config = dict(
    encoder_arch='vit',
    model='contrastive image-text model',
    dataset='photos with spoken descriptions (Open Images, Localized Narratives)',
    train_examples=101725,
    image_size=48,
    crop_scale_min=0.7,
    horizontal_flip=True,
    tokenizer='word',
    vocab_size=4585,
    loss='softmax',
    embed_dim=256,
    encoder_norm='layernorm',
    encoder_norm_position='pre',
    encoder_activation='quick_gelu',
    encoder_head_dim=64,
    encoder_fused_qkv=True,
    encoder_bias='qkv',
    encoder_qk_norm=False,
    encoder_parallel_block=False,
    encoder_moe='expert_choice',
    encoder_num_experts=32,
    encoder_moe_every=1,
    encoder_expert_mlp_ratio=0.25,
    encoder_experts_per_token=2,
    encoder_shared_expert=False,
    encoder_patch_size=[8, 8],
    encoder_conv_stem=False,
    encoder_layers=16,
    encoder_width=128,
    encoder_positions='rope',
    encoder_pooling='class_token',
    text_encoder_causal=True,
    text_encoder_width=256,
    text_encoder_layers=7,
    text_encoder_norm='layernorm_no_bias',
    text_encoder_norm_position='pre',
    text_encoder_activation='gelu',
    text_encoder_mlp_ratio=4,
    text_encoder_head_dim=32,
    text_encoder_fused_qkv=False,
    text_encoder_bias='none',
    text_encoder_qk_norm=False,
    text_encoder_parallel_block=False,
    text_encoder_inner_norm=False,
    text_encoder_kv_group_size=2,
    text_encoder_positions='learned',
    residual_init='scaled_by_depth',
    optimizer='adamw',
    learning_rate=0.00084,
    beta1=0.9,
    beta2=0.95,
    eps=1e-08,
    max_grad_norm=1.0,
    gradient_noise=0.3,
    max_steps=7100,
    batch_size=256,
    epochs=17.9,
    lr_schedule='step',
    warmup_steps=710,
    weight_decay=0.4,
)
Rows from expert 12 of block 13 of the image encoder, named by matrix and row number. Rows with one number belong to one neuron. Each number is 128 + 32 x the weight over its row's rms, rounded and kept within 0 to 255. All counts start at 0. After the name is the row's rms in percent of the matrix's.
# up: expert up (encoder.blocks.13.mlp.up, 32x32x128), inputs 0-127
# down: expert down (encoder.blocks.13.mlp.down, 32x128x32, transposed), outputs 0-127
up.2 089 [147  85 109 114 140 148 131 104 107  81  96 127  88 110 165  72 135 186 154 158 133 163 108 153 108 161 182 139 165 107 164 114  97 153 114 130 158 160  92 134 132 105  97 142 141 100  98 162  94 152 125 139  93 109  89 145 101 108 134 146 138 167  80  95 149 113  93 174 110  89 134  92 159 188 171 160 133 163 161 101 108 119 121 175 184 210 151 135  55 169  93 135  90 135 119 166 147  87 118 121 124 142 135 150 154  60 184  75 148 142 130 106 178  96 101 121  76 188 110 134 141 123 119 182 174 161  74 180]
down.2 103 [109 105 126  80 102 164  76 133 146  60 130 138  82  94 131 146 205 214 110  93 155  66 106  98 130 106 102 152 112 109 116  88 153 142 102 100 155 170 108  87  98  72 157 164 123 133 113 142 118 144 149 158 161 125 167 154 101 148 148 148 150 139 111 111  61 157 117 191 145 101 122 135 199  92 129 125 119  78 150 102 110 141 116 131 111  63 138  87 132 122  79 115 103  77 186 140 131 146 122 149 144 151 100 105  87 131 155 142 122  90 147 140 184 101  72 167  90 144 122 184 177 130 138 111  86  55 126 117]
up.3 100 [109  68 144  98 165 113 123  83 106  78 138  79 105 150  90 151  76  61 154 130 115 107  97  57 100 118 146 145 139 131 112 150 124 179 152 105 152 120  71  70 140 163 110  97 185  71 154 123  58 128 131 126 107 220  81 195 130 126 132 100 149 133 158 163 152 147 119  98  73 141 123 142  87 101 115 167 110 142 184 158 178 174 110 129 207  97 142 139 165 130 111 128 122 140  92 108 110 118 126 117  81 126  83 166 157 162 133 118 119 106 108 165 121 155 132 132 101 135 158 106 106 129  95 103 189 157 100 160]
down.3 104 [102 142 110 188 113 155 179 155 107 105  99 137  98  93  93 140 199 146 146 112 148  88  98  86  75  99  87 111 153 118  95 214 172 112 112 139 117  86 144 122 129 121 143  98  87 123 144 113  75 136 119 100 159 113 106 148 139 166 142 128 117  93 207 133 162  81 122 144 174  66 157 166 144 140 122 133 152 158  94 153 118 120  92  91 117 139 121 120 169 141  46 141 126 158 103 122 126 120 132  88 134  99 101 148 147 133 169 193 229 111 143  78 172 152 167 196 129  74 131 140 100 148 110 153 135 107  90 121]
up.4 098 [132 113 158 124 176 172  95  87 158 128 133 143 129 166 177  83 123 136 162 128 108 187 136 141 121 161  92  99 110 137 153 146 131 131 124 172 129 117 147 155  94 134 132 162 163 125 175 161 151  43 119 139 161 127 108 108  63 131 149  90 192 128  89 114 194 133 122 188 136 176 114 182 110  83 145 121 125 155  75  67  90 131 113  95  67 129 152 147  70  95 129 155 102  88 107 147  92 110 140 133 114 146 115 130 117 168 107 161 120 104  75 106 200  59 119 111 137 129 161 175  89  88 180 173 163 124  77 136]
down.4 084 [150 107  88 134 156 113  99 191 133 119 147 107 167 120 138 130 115 100  97  95 136 120 211  80 120  88 131  81 151 169 124 147 144  54 100 109  99 124 124 153  73 196 129 116 110 116 153 188  88 143  69 182  80 111 109 129 134 172 165 146  86  84  90 129 181 128 141 105 126 107 113 168 131 124 133 103 176 131 169 135 135 150 159 107 208 138  95 127 133 118  83 138 182  84  84 178 109 115 155 142 187  73 192 112 125  99 123 144 117 139 137 121 134 149 125 114  81 128 119 109 108 127 118 148 211 126  76  90]
up.5 097 [115 138  99 166  87 136 156 150 113  94  97 104 178 121 150  89 111 178 105  83 108 159 127 148 156  46 188 118 147 134 125 157  99 134 108  82  81 131 160 164 156 152  83  84  93 173 150 193 110 150 141 130 135  68 173 113  82  72  71 186 139 143 100 142  71 137 176 142 138 120 150 119 107 147  64 104 136 147 147 116 148 105 133  76 148 107 116 132 136 135 117 125 171 132 191 218 208 132 169 149 149 161 145 175 107 150 116 121 104 116 137 108 139 188  89 111 119 155 137  86 114 120 134 127 133  98 108 109]
down.5 102 [109  88  95 173  99 138 132 100 135 143  91 137 151 158 144 117 121  78 134 172 110  95  96  71 142 109 168 140 132 145  86 206 112  74 112 151 148 140 123 108 213 127 163 111  76 153 135 112  98 148 140 137 131 127  80 112 127 122 141 132 164 118 138 152  76 129 160 162 135 132  68 128 128 152 151 117 156 127 191 122 162 155 156 132 103 129 150 111 128 138 153 162 134 141  75  72 204  87  98 113 152 125 196 214 152 142  41 155 124 141  61 132 120 167 101 171 134 163 128 112 166 155 125  70 100 155 151  92]
up.6 107 [130 124 129 129 149  83 141  73 148 171 143  91  74 177 165 151 154  79 147 163 137 145 163 112 147 132 103  52 118 131 173 167 124 101 133  52 103 141 116  99 149 156  78 144 131 185 137 127 155 121  69 165 117 115 187 127 105 113 128  58 108  68  98 121 131 150 155 132 114 147 147 150 188 139 113 136 175 127 146 138  91 182 127 129 118 164 136 136 119 129 172 128 107  84 170  47 152 166 145 125 137 117 135 178 105 161 137 162 131 148 166 207 128 170 139  41 131 157 101  95 161 144 145 113  89 148  98 163]
down.6 096 [182  61 172 145 134 125 116 108 155 111 123 118 133 172 136  63 150 134 157 142  99 177 121 145  92 131 120 132 148 117 179 127  90 105 118 136 152 107 163 144  98 146 179  56 163  86 101 137 132 157 105 109 145 138 106  80 105 175 181 171 155 160 137 166  92 120  78 111 129 127 189 105 195  91 117  89  71 138 131 116 112 188 147 173 126 172 121 127 120 129 176 148 180 140 110 197 148 107 137 136 125 109 113 126  91 148 196 161 144 100 157 154  85 117 127 127 148  53 175  83 104 157  96 159 104  95 130 186]
up.7 101 [130 154 150 100 155 151 143  88 122 146 114 159 102  74 150  90 146 118 130 177 149 117 145 139  73 122 125 155 141 156 147 150  53 164 155 113 170 155 151 115 160 132 144 144 127 185 116 134 137 255 158 118 114 115 109 182 168 110 150  98 153 138 150 143 203 158 114 100 112 146 165 108 171  94 125 101 104 123 199 140 163  83  72 105 157  98 169 164 112 168 118 131 149 132 113 131 135 139 123 117 175  98 101 171 120 129 109 127 163 177  71 111  57 126 151 103 158 102 118 128 167 113 145 102 142 120 221 108]
down.7 096 [139 148 125 140 165 145 141  92 155  83 146 155 129  84 124 173 126  95 142  82 117  81  95 140 136 112 167 106 119 104  93  72 158  96 143 107 143 154 152 143 132 145 121  90 115 134 170 138  71 116 104  61 151 158 146 131  66 176  85 196  72 175 126  99  82 118  83  95 201  80  79 145 104 153  67 198 130 177 121 164 135 124 186 150 181 121 146 112 130 134 148  77 115 133 115 160  87 150 173 119 130  89  97 141 142 137 176 171 121 162 162 161 172 100 138 143 102 149 119 125 153 124 110 163 125 183 143  73]
up.8 097 [118 142 139 114 165 135 178 130 116 155 185 147 158 158 175  95 130 108 168 122  78 196 142 118 123 171 112 116 104 148 130 145  97  94 116 185  88 135 118 155 205 134 125 142 114 135  88 128 134 167 191 113  73 147  85 117 141 163  97 142 129 151  83 126 135  95  48 178  81  76  74 139 117 143  99 104  81 186 129  96 141 130 152 154 131 138  98 110  49 107 122 127 116 150 121 135 142 178 195  83 112 143 158 107 153  96 122  89 159 162  86 149 102 137 165 149 125 159 151  95  86 167 103 165 169 141  99 187]
down.8 106 [161 142 110 129 118  99 112  63 180 115  87 108 120 127 119 172 155 111 178 155 176 134 162 159 227 133 124 109 147 124 141 117 116 153 152 130 117 146 121  94 113 127 129 101 138 121 111 141  59  95 133 167 139 161 108 163  89 132  69 164 132  99 134  69 140  72 137 154 124 169 148 137 150 148 188 169 150 140 150 134  83 133  89 158 115  90 126  51 147 177 153  78 107  60 130 190  82  87 152 146  75 168 121  30 145 118 139 138 147 148 147 151 175 113  99 129 109 153  88 113 131 132 148 151  87  98 104 143]
up.9 103 [108 156 104 187 165 149 113 155 164 154 110 201 153 202 114 118  97 134 116 122 123 117 100 140 103 111 126 183  95 117 134 109 100 101 116 154 137 144 148  98 112 123 181 194 126  76 128  91 146 150 150 119 111 147 151  88  89 103 165 123  97 189 152 150 173 180  78  83 155  40 136  71  76 140 174 155  97 180  67  35 150  98 106 107 114 120 136 162 188 122  95 179 123  96 123 123 126 138 116 113  85 153  93 135  74 117 101 151 110 128 137 159 139 107 141 125 125 127 140 132 182 175 120 147 115 120 144 110]
down.9 112 [138 104 167  70 111 187 143 145 102 137 197 159 107 151 114 172 166  96 165  91 162 165 106 160 127 129 124 110 150 104 192 130 130  89  72 128 174 137 144 185 102  78  75 148 136  96  75 141 126 118 159 119  81 148 163 173  67 149 124 131  93 148 135 170 136 102 106  95 109 148  68 165 150 119 123  96  80 193 177 118 120 173 113 199 132 159 175 130 146 134 177  98 114 119  97  83 110 126 132 207 144  88 107 102 106 134 107 133 128 155 128 144 116 155 133 103 131  99  95 177 123 166 117  97 167  95 180 145]
up.10 100 [109 128 153 122 112 161 135 185 139  57 123 172 132 171  85 178 160 207 120 149 108 129 113 110 100 168 127 130 148 136  81  96 144 192 108 148 162 107 204  67 145 154 108 125  82  96  83 125 155 136 120  54  90 124 109 159 146 131 136  99  78  94 154 110 102 144  64 154  86 136 127 136 137 169 117 116 113 140  79 150  94 148 148 137  55 118 146 146 128 146 147 163 186 100 143 148 104 117 150 149  78 136 174  78  99  95 126 133 125 129 117 100 150 116  87 141 110 140  80 184 103 154 127 148  97 219 117 100]
down.10 107 [174 158 109 107 111 112 155  99  93 123  57  92 179 111 132 170 159 140 105 113  47  97 143  98 128 121  92 178 114 126 150 137  49  82 108 130 109 140 141 179 217 169  79  88 152 131  90 130  93  91 112 119 141 118 134  96 146 122 130 106 175 164 171 101 154 107  91 168 126  92 172  58 139  48 111 148 140 129 100 146 166 149 195 143 196 153  74 151  97 125 113 168 117 112 117 133 154 118 136 149  99 178 167 124 114 120 144 128 144 133  92 128  93 141 133  99 106 130 152 122 145 115 152 177  69  98 128 118]
up.11 096 [149 143 100 149  99 147 106 117 111 102 138 151  52 154  99 120  94 104  91 164  71 111  94 106 179 134 110 169 123 131 169 148 195  84 120 165  69  60 132 104 149  89 186  98 187 109 135 107 134 209 144 175 104 103  90 148  87  61 148 106  73 133 104 100  75 163 148  51 106 139  91 158  95 182 137 130  86 107 117 109 129 151 133  76  86 109 135 140 136 133 114 117 110 121 107 136 110 135 108 102  77 159 145 112  96  79 150  93 142 107 134  89 159 156  89 121 157 115 104 117 136 104  94 157  74 117 111 154]
down.11 085 [157 141 132 105 104  72 186 129 218 166 164 116 173 168  94 130 131 121  87 153 145 129 122 131 127 160 105 120 138  93 105 128 102  83 100 206  76 156 156 109 159 151 118 123  95  91 176 127 137 149  92  90 164  91 113 135 162 113 124 219 135  86 169 114 160  95 126 133  80 117  83 116 197 115 172  82 155 135  78 121 187 182 132  76 158  66  70 131  90 155 198 124  95 132 115 105 131 140 164  83 139 154 114 139 162 120 139 125 138 114 165  99 107 136 158  96 109 140 148 117 116 126 153 102 121  82 117 118]
up.12 101 [171 105 122 206 105 148 129 101 130  68 121 155 130 111 144 144  62 157  85  86 178 152 117 120 143 119  94 114  74  73 129 150 170 124 167 158 137 158  76 129 158 120 129  99 141 128 126 118  75 139  49 164  86 148 146  55 143 165 100 126 144 130 114  81 136 115 113 148  90  80 150  69  77 126 140 139 135 108 120 109 119  96 132 132 109 182 141 103 136 149 160  73 130 147 143  80  68 176 175  54 158 112 134  86 100 164 115 179  98 120 124 120 124 134 102 107 157 183  70 127 119 148 156 132 128  97 185 101]
down.12 093 [112 135 102 141  96 132 116 187 212  64 152 113 160 128 154 129 121 159 124 135 127 140 156 112 137 117 129  76 186  90 128 167  87 123 137 161 118  68 136 149 107 166 195 168 112 124 126 190 179  90 102  50 122 159  49 173 122 147 127 119  99 129 170 137 131 171 107 107 109 119 193 166 112  89 118 134 144  94 114 118 117 100 107 104 148 151 155 140 161 116 140 141 163 127 136 118 176  94 146 146 166  55 139  95 177 136 150 153 196 158  72 124 144  55 148  99 183  89 133 132 138  93  95 146 116 117 133 134]
up.13 103 [102 166 137 109 143 158 118 134 167  87  93 187  58 178 169  66 109 145 156  98  96 130 133  93 138 185 106  91 163 136 161 154 130 128 169 166 106 103 131 160 122 153 127  99 124 131 138 197  24  88 100 120  95 102  80  97 125  72 118  94 125 165 138 130 131 109 127 134 143 128 123 171 111  69 147 125 109 157  93 101 133  94 137 113  63 145 153 111 108 140 130  99 117 111 191 110 111 129 130 104  65 124 154 110  72 182 191 102 131 114 196 152  88 150 115 113  67  68 120 118 137 126 145 122 119 137  85 155]
down.13 113 [121 234 130 148 140  78  67 135 114 126 154 154  69  90 182 163 109 133 170 123 123 127  99 129 113 132 151 135 112 111  75 146 160 172 131 140 166 152 134 198 125 148 130 157 132 164 105 127 156  62 119 146 112 106 187 112 100 145  92 154 161 111 144  88 125 166 130 135 151 190 166 158 144 163 101  62 125 118 137 140  99 106 148 143 131  57 136 146 125 121 104 102  60 118 108 150 122 124 117 192 113 110 110 106 118 133 149 111 136  99  90  78 102 147 105 166 134 195 132 208  88 120 118  66 151 191 140 115]
up.14 094 [180 141  95 114 118 134 178 106 179 113 186 154  90  83 194  81 126  54  92 119 100 114 104 137 152  61 152  94 100  89 155 174 140 118  68  97  62 108 111 126  66 158 125 105 133  97 122 124 143 158  80 154 106 102 129  66 149 135  96 140 152 121 142 163 139  64 133 107 144 138 171 159 181 106 135 117  76 161 137 119  91 117 140 128 126 186 131  80 176 115 104 129 127 125 161  94 120  89 114 122 128 136 102 111  99 180 140  90  49 116  78 130 143  93 152  93 119 158 162 118 151 138 134 126 190 177 122 133]
down.14 104 [131 159 120 148 156 207 158 166 195  91 142 129 123 114 153 117 180  62 133 112 144 156 143 130  52 177 103 185 116 179 132 125 132  87 141 106 164  91  80 121 127  83 132 117 160 117 124 126 141 144  61 154 147 163 150 136  77  85 137 149 148  84 109 100 165 132 164  93 103 166  88 147  82 150 118 116  86 109 152 116  59  85 136 128 188 104 137 125 116 128 124 111 100 194 142  96 149 123 107 139 146 169  96 111  91  83 148 110 162 182 126 103  83 167  83 121 143 120 112 131 157 153 113 208 177 148 163 119]
up.15 089 [181 166 153 167 129 112 140  96 126 134 127 183 105  56 174  41 144 109 171 121 144 153 182 123  99 125 126 133  93 178 145 132 178 113  96 144 151  76 122 103 166 135 103 104 119 114 101 176 132 114 124  98 168 124 125  84 163 137 178 146 147 131  98 161 133 102 167 178 124 204  91 114 104 106  76 121 186 108 164  86 136  98 137 123 110  93 128  82 143  73 204 105 118 140 107 151 128 152 131 177 111  61 139 156  90 157 123  83 174  56 146 125 116  98 109  96 132 144  90 122 126 149 105 108 129 127  69 106]
down.15 090 [137  94 162 139 135 126 142 153 119 150 132 114  66 149  87 135 130 122 167 149 105 120 161 143 109 131 114 124 137  83 127  96 135 140 138 106  74  95 132 134  84 134 132  72 148 153  95  58 135 147 118 152 153 165 126 143 151  84 136 131 112 130 144 171 115  80 129 160 114 168 153 118 113  74 173 108  66  96 217 204 112  75  86 134 159 129  90 132  82 154 126 144  92  52 143 117 136 146 108 125  76 133  74 189  84 136 135 132 168 141 127  98 124 133 165 134  97 124 200 132 128  80  76  60  52  97 131  93]
up.16 115 [159 126 107  79 157 122  75 109 131 121 149 114 112 170 200 141 104 106 151 132 130  87  80 154 106 181  93 110 125 106  72  61 132 158 205 183 157  62 108 116 132 117 141 110 156  96 137 157 139 170 136 151 151 146  66 145 101 162 111 101  70  65 185 143 135 114  99 135 111  72 138  95 123 116 140 150 141  83  72 129 153 149 140 108 173 132 141 127 170 122 139 141 151 105 172 109  80 161  92 116 124 110 139 130 155  77 122  53 139 137  92 111 124 139 144 186 138  75 114  84 127 174  86 163 166 165 124  83]
down.16 099 [ 66  80 142 138 111 145  87 140 112  92 167 158 182 154 180  99 116 132 118 137 144 143 166  80  32 106  94 138 127 110 115 139 110 158 116 170 105 182 146 111 119 158 151 187 145 124 121 123 112 129  90 144 149  95  95 110  80 106 234 115 132 101 129 166 106 164 127 161 140 101 138  53  75 167  65 126 103  83 143 153 148 117  97 167 124 146 101 123 172 149 133 128 163 171  90 141 169 120 135 104 135 179 154  97 115 124 101  50  96 126 128  79 120 115  93 116 133 157 142 151 151 176 106 138  83  99 107  86]
up.17 102 [130 122  89 135 168 146 114 128 195 130 142  76 147 152 107 168 110 143 121 124  87 115 134 189  65 161 116 108 162 110  83 158 142 124 120 180 158  90 153 178 182 111 117 155 195 120  81 132 163 155 115 137 149 186 115 124 150  82 146 119 148 113 145 142  82 170  96 123 121 120 169  80 188 151  63 149 123  87 156 106 115 138 183 111 109 123  81  99 148 105 116 127  80  53 171 158 142 127 121 154 126 128  86 170  86 150 100  93 116 103 149  75 163 183 104 108 128  88  80 156 145 155 164  94 104 153 187 147]
down.17 093 [177 145 109 143 162 149 118 133 137 217 105 146  91 126 134 128 153 120 143  82 122 159 196 137 124 141 217 139 112  86 132 151  91 107  55 148 125 119 144 135 163 123 155  83 114 143  77  54 140 170 170 159 101 129 139 116 106 138 139 133 116  54 144 139 135  64 194 133 107 153  99  86  62 112 157 120 111 172 113 126 115 135 129  88 138 138 143 150  88  89  89  83 136 135  48 100 126 155 212 173 180 137  81 154 146 100 145 108 116 133 132 130 132 104 103 152 118 134 110 146 115  77 166 127 122 141 171 112]
up.18 092 [136 146 147 151 136 153 214 152 108  72 145  51 157 109 116 109 148 127 127 154  97 112  57 134 100 133 153 124 114 182 148 123 151 144 117 157  97 182 132 143 170  88  72 133 142 184  80 163 155 102  67 121 129 144 143 124 130 170  94  72 109 108 201 128  96 112 164 165 109 144 153 161 116  91 197 105 109 133 108 166  87 116 136  61 141 125 148 119 125 105 140 112  95 178 116 109  85 134  74  93 103 122 139 137  80 114  97 211 155 113 130 151 169 133 131 118 113 153  78 130  78 165 151 138  81 167 143 151]
down.18 092 [126  76 147 143 128 160  79 109 169 136 118  59 121 131 154 148 181 100  98 121 191 113  74 134 107 121 144 170  88 194 124 157 176 104 153 126 121 106 107 111 165 123 105 155 155  98 111 172 145 108 134 189 171 194 155 132  98 124 153 147 101 124 108  94 140 146 176  73 141 137  98 174 160 107  94 202 110 140 172 128 153 133  60 149 111 120  89 163 179 142 158 141 118 119  70  81 122 160 130 112 151 132  91 118  97 133 136 103 185  85 158 125  87  44 122 110 129 114  83 151 118  88  78 105 125 175 144 112]
up.19 095 [ 89 116 158  99 152 139  75 157 152 159 119 103 164 162 143 118 146 153 146 159 154 149 116 150 124 174  53 111 125  98 100 185  96  75 119 106 149 166 143  57 134 112 161 127 204 115 170 163 114  98 125 136  77  90 172 155 165 116 109 146 139 140 130 160 104 145 127  96 160 151 114 111 151 156 100 113 165 115 118  78  85 113  81 112 109  90 183 187  91 128 129 114  71 175 126 180 113 148 102 106  54  69 123 107 150 156 133 126 136 135 141 157 185 132 143 108 117 142  53  61  76 122 164 150  89 141 154 111]
down.19 108 [102 155 127  76 102 175 127  91 189 147 151 178 130 129 106 193 173 132  95 144 136  87  88  78 113 126 142 139  98 158 134 156 107 149 151 110 127 114 145 131 131 106 143 155 153 157 153 114 144 156 165 108  76 121 157  91 163 130 173  78 125 152 148 126  60 165 140 131 175  42 107 184 142  91 126 149 156 128 145 112 142 136 142 119 164 104 136 100 146 148 181  94 103 141 103 177 120  89 141 106 105  77 145  84 115 132 177 195 121 193 121 130  78 138 155  99 101 176  62  94  89 104 126 132 172  68  73  90]
up.20 101 [ 39 155  73 193 103  65 112 106  73  97 149 150 139 115  65 162 134 184  87 114 127 116 178 164 133 172  93 149 112 117 156 143 103 141 113 175 175 118 122 103 146 120 134 185 100 145 173 159  97  81 170 135 147 145 112 105 105 150 166 138 154 126 102 202 136 100  85 183 138 165 109 144 164 150 120 152 141 146  92 157 155  81 121 139 106  77  84 161 138 149 123 129 104  89 134 132 119 131 142 114  84 134 175 117 112 109  95 115 156 151  86 145 112 110 165  75 119 141  90 145  81 141 119 148 150 133  26 126]
down.20 109 [105 141 125  78 154 167 105 104  92 147 158 155 119  84 121 108 122 136 179 135 126 155  93 125 165 110 155 102  93 152 177 175  95 137 197 109 117 121  89 142 172  97  96 123 169 123  49 127 123 124 151 121 161 189 106 128  75 172 117 129 142 181 155  64 135 117  97  84 191  98 160 123 103 132  83 115 148 123 148  91 145 120  88 156 110 130 108 125 176 141 139 132 103 100 120 218 152 159 214  82 123 138 125 124 169 163 101 111  71 149  95  93  61 109 157 113 161  96 147 127 108 158 132 186 147  93 131 113]
up.21 096 [167 113 142 237 112 117  97 167 125 110 123 109 116 128 177 133 120 109 168 118 176 111 125 125 152 158  97  95 111 106  88 130 126 149 137 141 106 138 143 153  88 177 161 143 140 161 134  98 108  90 113 165  93 190 172 106 120 161 164 114  66  67 147 151 119 104 160  70  76 117 121 126 125  80  77 174 121 109 138 130 145 108  87  83 130 162  78 184 195  82 139  85 168 160 118  88 162 213 152 148 162 126  79 127 135  93 156 194 148 133 127 130 169 121 157 154 117 153 140 153 166 133  82 152 117 121 149 145]
down.21 103 [ 73 124 180 111 130 119  89 109 162 126 118 125 131 134 144  88 118 100 141 128 119 129  89 103 101  82 113 174  61 131 108 153  91 198  95 130 126 125 107 166 130 109 150 193 116 133 125 117 126 112 146 148 170  74 120 157 153 170 140 103 135 118 108  93 116 131 126 122 140 185 143 100  99  52 197  69 123 102 145 107 106  84  70 149 108 110 103 124  81 143 129  77  41 155 126 130 137 134 104 160 132 142 185 118 139 131 111 114 160 175 143 134 115 209 123 151  33  89  71 109 105 168 158 165  96  98 122 104]
up.22 108 [172 103 123 147 136 140 135  53 118 169 154 150 157 113  88 145 115  76 145 176 141 154 140 136 120 160 162 174 129 153 151 142  97 146  87 159  99 147 102 164 150  81 149 139 173 156 136 100 191 168 183 177 124 134  95 167 166 153  57 160 120 177  53  97 102 152  83 116 170 100 138  42 135  69 108 115  84  87 123 123 112 145 164 106 131 176 147 145 138 100 147  90 150 133 156 186 138 151 171 106  92 138 148 148 111 164 168 148 154 120 112 144  86 100 186 130 166 147 127  95 145 144 175 149 111 143 164 170]
down.22 096 [111 110 141  83 144 161 156 110 102 107 101 119  79 166 145 136 166  74 128 160 117 141  92 114 118 163 144 156 140 101 109 161 107 111 124 139 160 195 100 156  55 125 115 138 158 127 139 170  75 110 114 202 107 123 168 119  75 136 192 104  89 181 167 126 157  98 104 121  98 107 125 154 145 120 151 132 190 199 123  33 121 173 110 115 182 151 110  69 142  83 186 125  78 124 126  98  98 142 108 118 182 108 131  75 149 105 144 130 114 127  87  98 185 125 154 177 114 150 168 173 141 131 132 102 156 105 109 126]
up.23 087 [135 206 154  56  85 111 164 115 134  90 132 207 132 107 139 144 138 120 121  84  99 133 188 140 127 176 115 132  77 125 145  97 232 101 174 121 156  85 134 114 104  84 149 133  72 137 143 145 143  94  89 144 171  88 100  83 159 114 105  87 134 142 129 164 124 108 105 145 115 172 103 158 191 181 114 109 138 137 113 138 141 130 123  84 121 105 164 134 120 176 105 156 179 122 133 115 157  77 120 147 158 105 118 174 175  48 137 126 122 142 197 121 143 124 125 189 127  76 147 143 164 109 104  95 143 142 108 106]
down.23 095 [139  83 100 133 158 183 173 138 125 126  71 132 171 141 110 161 124 127 143 111 167 116 156  79  47 150 118 101  92 205 114 159 194  84 139 163 111 136 125 188 102 100 189 121  64 150 148 149 122 116 118 122 153 137  67 100  84 172  73 133 150 111 140 144 126 150 178 121 120 155  95 153  76 194 120 143 135 147 107  98 119 106 137 104 130 103 158 106 110 146  79 161 162 179 139 103  90 146  96 161  65  98 100 104 125  67 138 165 152 156 165 205 123 119  87 159 142 123 121 115 121 181 113 116 103 118 142 117]
up.24 102 [121 162 159  97 114 169  88 132 169 144 121 163 158 103 103 117  92 207 117 162 118 125 171  90 165 148 107 116 119 115 169  55  91 119 145 127 169 148 140 135  99 138 147  70 120 162  91 103  71 192 144 140 173 150 111 103 145 197 133 105 108 157 126 152 132 122 122  78 168 111 150 166 107  84 137 103  88 121 160 106  91  71 116  95  89 141  89 143  99 157 163 142 195 180 157 114 192 125 130  86  88 176 149 132 117 103 181 147 168 118 168 130  86 107 164 137 194 126  93 192 150 134 151 154 151 143 137 122]
down.24 106 [125 131  77 143 100 121 130 184  35  97 159 115 135  92 110 122  92 161  96 175  89 138  41 155  78 127 144 107  93 126  62 127 120 129 141 120 118 100 153 129  95 109 100  69 121 139 146  78 180 105 119  65 135  94 121  68  88 178  49 108 126 146 105 116 127 123 132 116  71 150 143  73  94  89 128 124 112 129 165 135 140 164 100 117  63 163 162 133 163 147 144 126 135 123 106 189 147 159 126 124 147 144 104 149 116 134 128 143 115 113  72 191 138  90 162  57 122 106  81 116 132 176 114 150 142  97 111 100]
up.25 105 [137 148 146 128 187 167 142 141 127 187 109 169 181 120 106 102 142 131  80 160 161 156 111 165  97 111  79  89 121  85 102 118 151 164 117 159 110 112 136 128 127 104 111 100  95 104  82 140 151 126 161 174 170 140 142 144 128 112 151 110 169 149 153  93 133 115 146  67 143  82 151  90 156 129 121 162 132  97 184  64 131 134 105 146 147 109 160 152 173 122 140 181 137 127 194  85 110 152  48  98  81 114  65 166 154 142 147 192 132 129 131 132 105 122 193 100 174 167  88  95 152 150 157 100  83 202 141  74]
down.25 102 [146 137 125  89 119 167 162  77 179 161 132 120 166  87  77 111 179 120 152 118 152 130  81 119 156 123 153 111  74  57  89 147 158 127 141 123 149 133 101 142 144 113 137 108  89 111 156 129 126 102 164 120 170 153  68  39 117  80 162 155 104 103 147 116 148 182 122  54 150 151 160 149 141 153 135 161 182  85 151 119 104 148 159 112 179 107 120 140 144 130  86 163 154 115  83 144 153 169 170  96 139  75  95 111 190 122 141 106 137  89 115 185 163  55 198 153 169  97 137 150 152 129 157 139  94 133 151 144]
up.26 094 [212 174 123 190 127 130 141 119 102 184 106 112 134 116 131 129 151 140 166 122  94 169 121  89 106 175 143 139 133 153 140 138  77 162 125 104 154 208 125  70 141 167 100  97 101  89 158 108 178 137 126 101 123 137 135 107  94 100  71 125 115  94 104 140 159 145 162 160  72 179 161 124 168 155  98 124 157 100 106  88  53 152  60 125 162 116 176 120 134 145 128 174 109 164 115 136  88  53 160 136 142 143 142 117 167 169 161 112 150  93 140 133 118  85 115 146 119 153 132 170 102 131 159 200 117  86 187 156]
down.26 104 [102 110 105 100 128 163 153 124 112 114 104 112 162  71 104 165  76 156 111 197  89 102  96  88  81 174 104 150 168 118 156 135  82  94 146 117 135 154 151  68 175 118 133 158  93 140 185 137  88 121 100 115 161 140 124 129 103 141 138 111 151 186  75 166 164 120 137 122 156 116 130  79 201 152  70 120 112 110 152 111  77 131  98 115 203 124 142  89 110 148 117 140 153 122 158  93  82 111 146  78 141  57 167  79 158 164  98 156 143 105  74 110 103 154 182 168  95 144 106 143 156 138 164 167 176 166 143 114]
up.27 103 [117  19 132  97  90 114  84 121 152 122 132 173 109 136 123 101 224  65 176 123 169 109 112  52 122  88 140 171 138 160 122 117 133 114 109 126  74 124  89 123 141 168 170 100 173 143  94 128 150 127 162 125 124 141 150 100 191 168 150 134 137  55 117 166 109 159 110 123 122 156 127 129 151 122 128 131 160 127 134 149 122  89  81  98 161 177 133 104  95  70 102 164 120 142 143 161 120 117 123 130 118 129 161  80 103 131 145 157  55 117 128 214  85 160 156 136 131 108 132 151 182 130 152 141  73  99 143 163]
down.27 097 [113 110 101 126 106 119 151 142 162 119 108 128 131 111 156 222 216 120 161 140 107 121  91 165 171 141 117 129 163  90  98 111 157 106 193 137 117  80 126 130 109 110 156 172 112 161 109 128 130 113 142  76 114 136  95 144  98 105 140 117 123 123 142 139 115  92  99 111 174 132 141 129 136 103 151 116 100 110 141 110 182  97 117  63 138 181 115 164 100 161 114 100 154 106 111 101 186 111 127 137 104 121 150 116 187 151 199 210 109  64 143 124 152 193 149 101 109  51 110 129 131  93 147 128 108 113 111  15]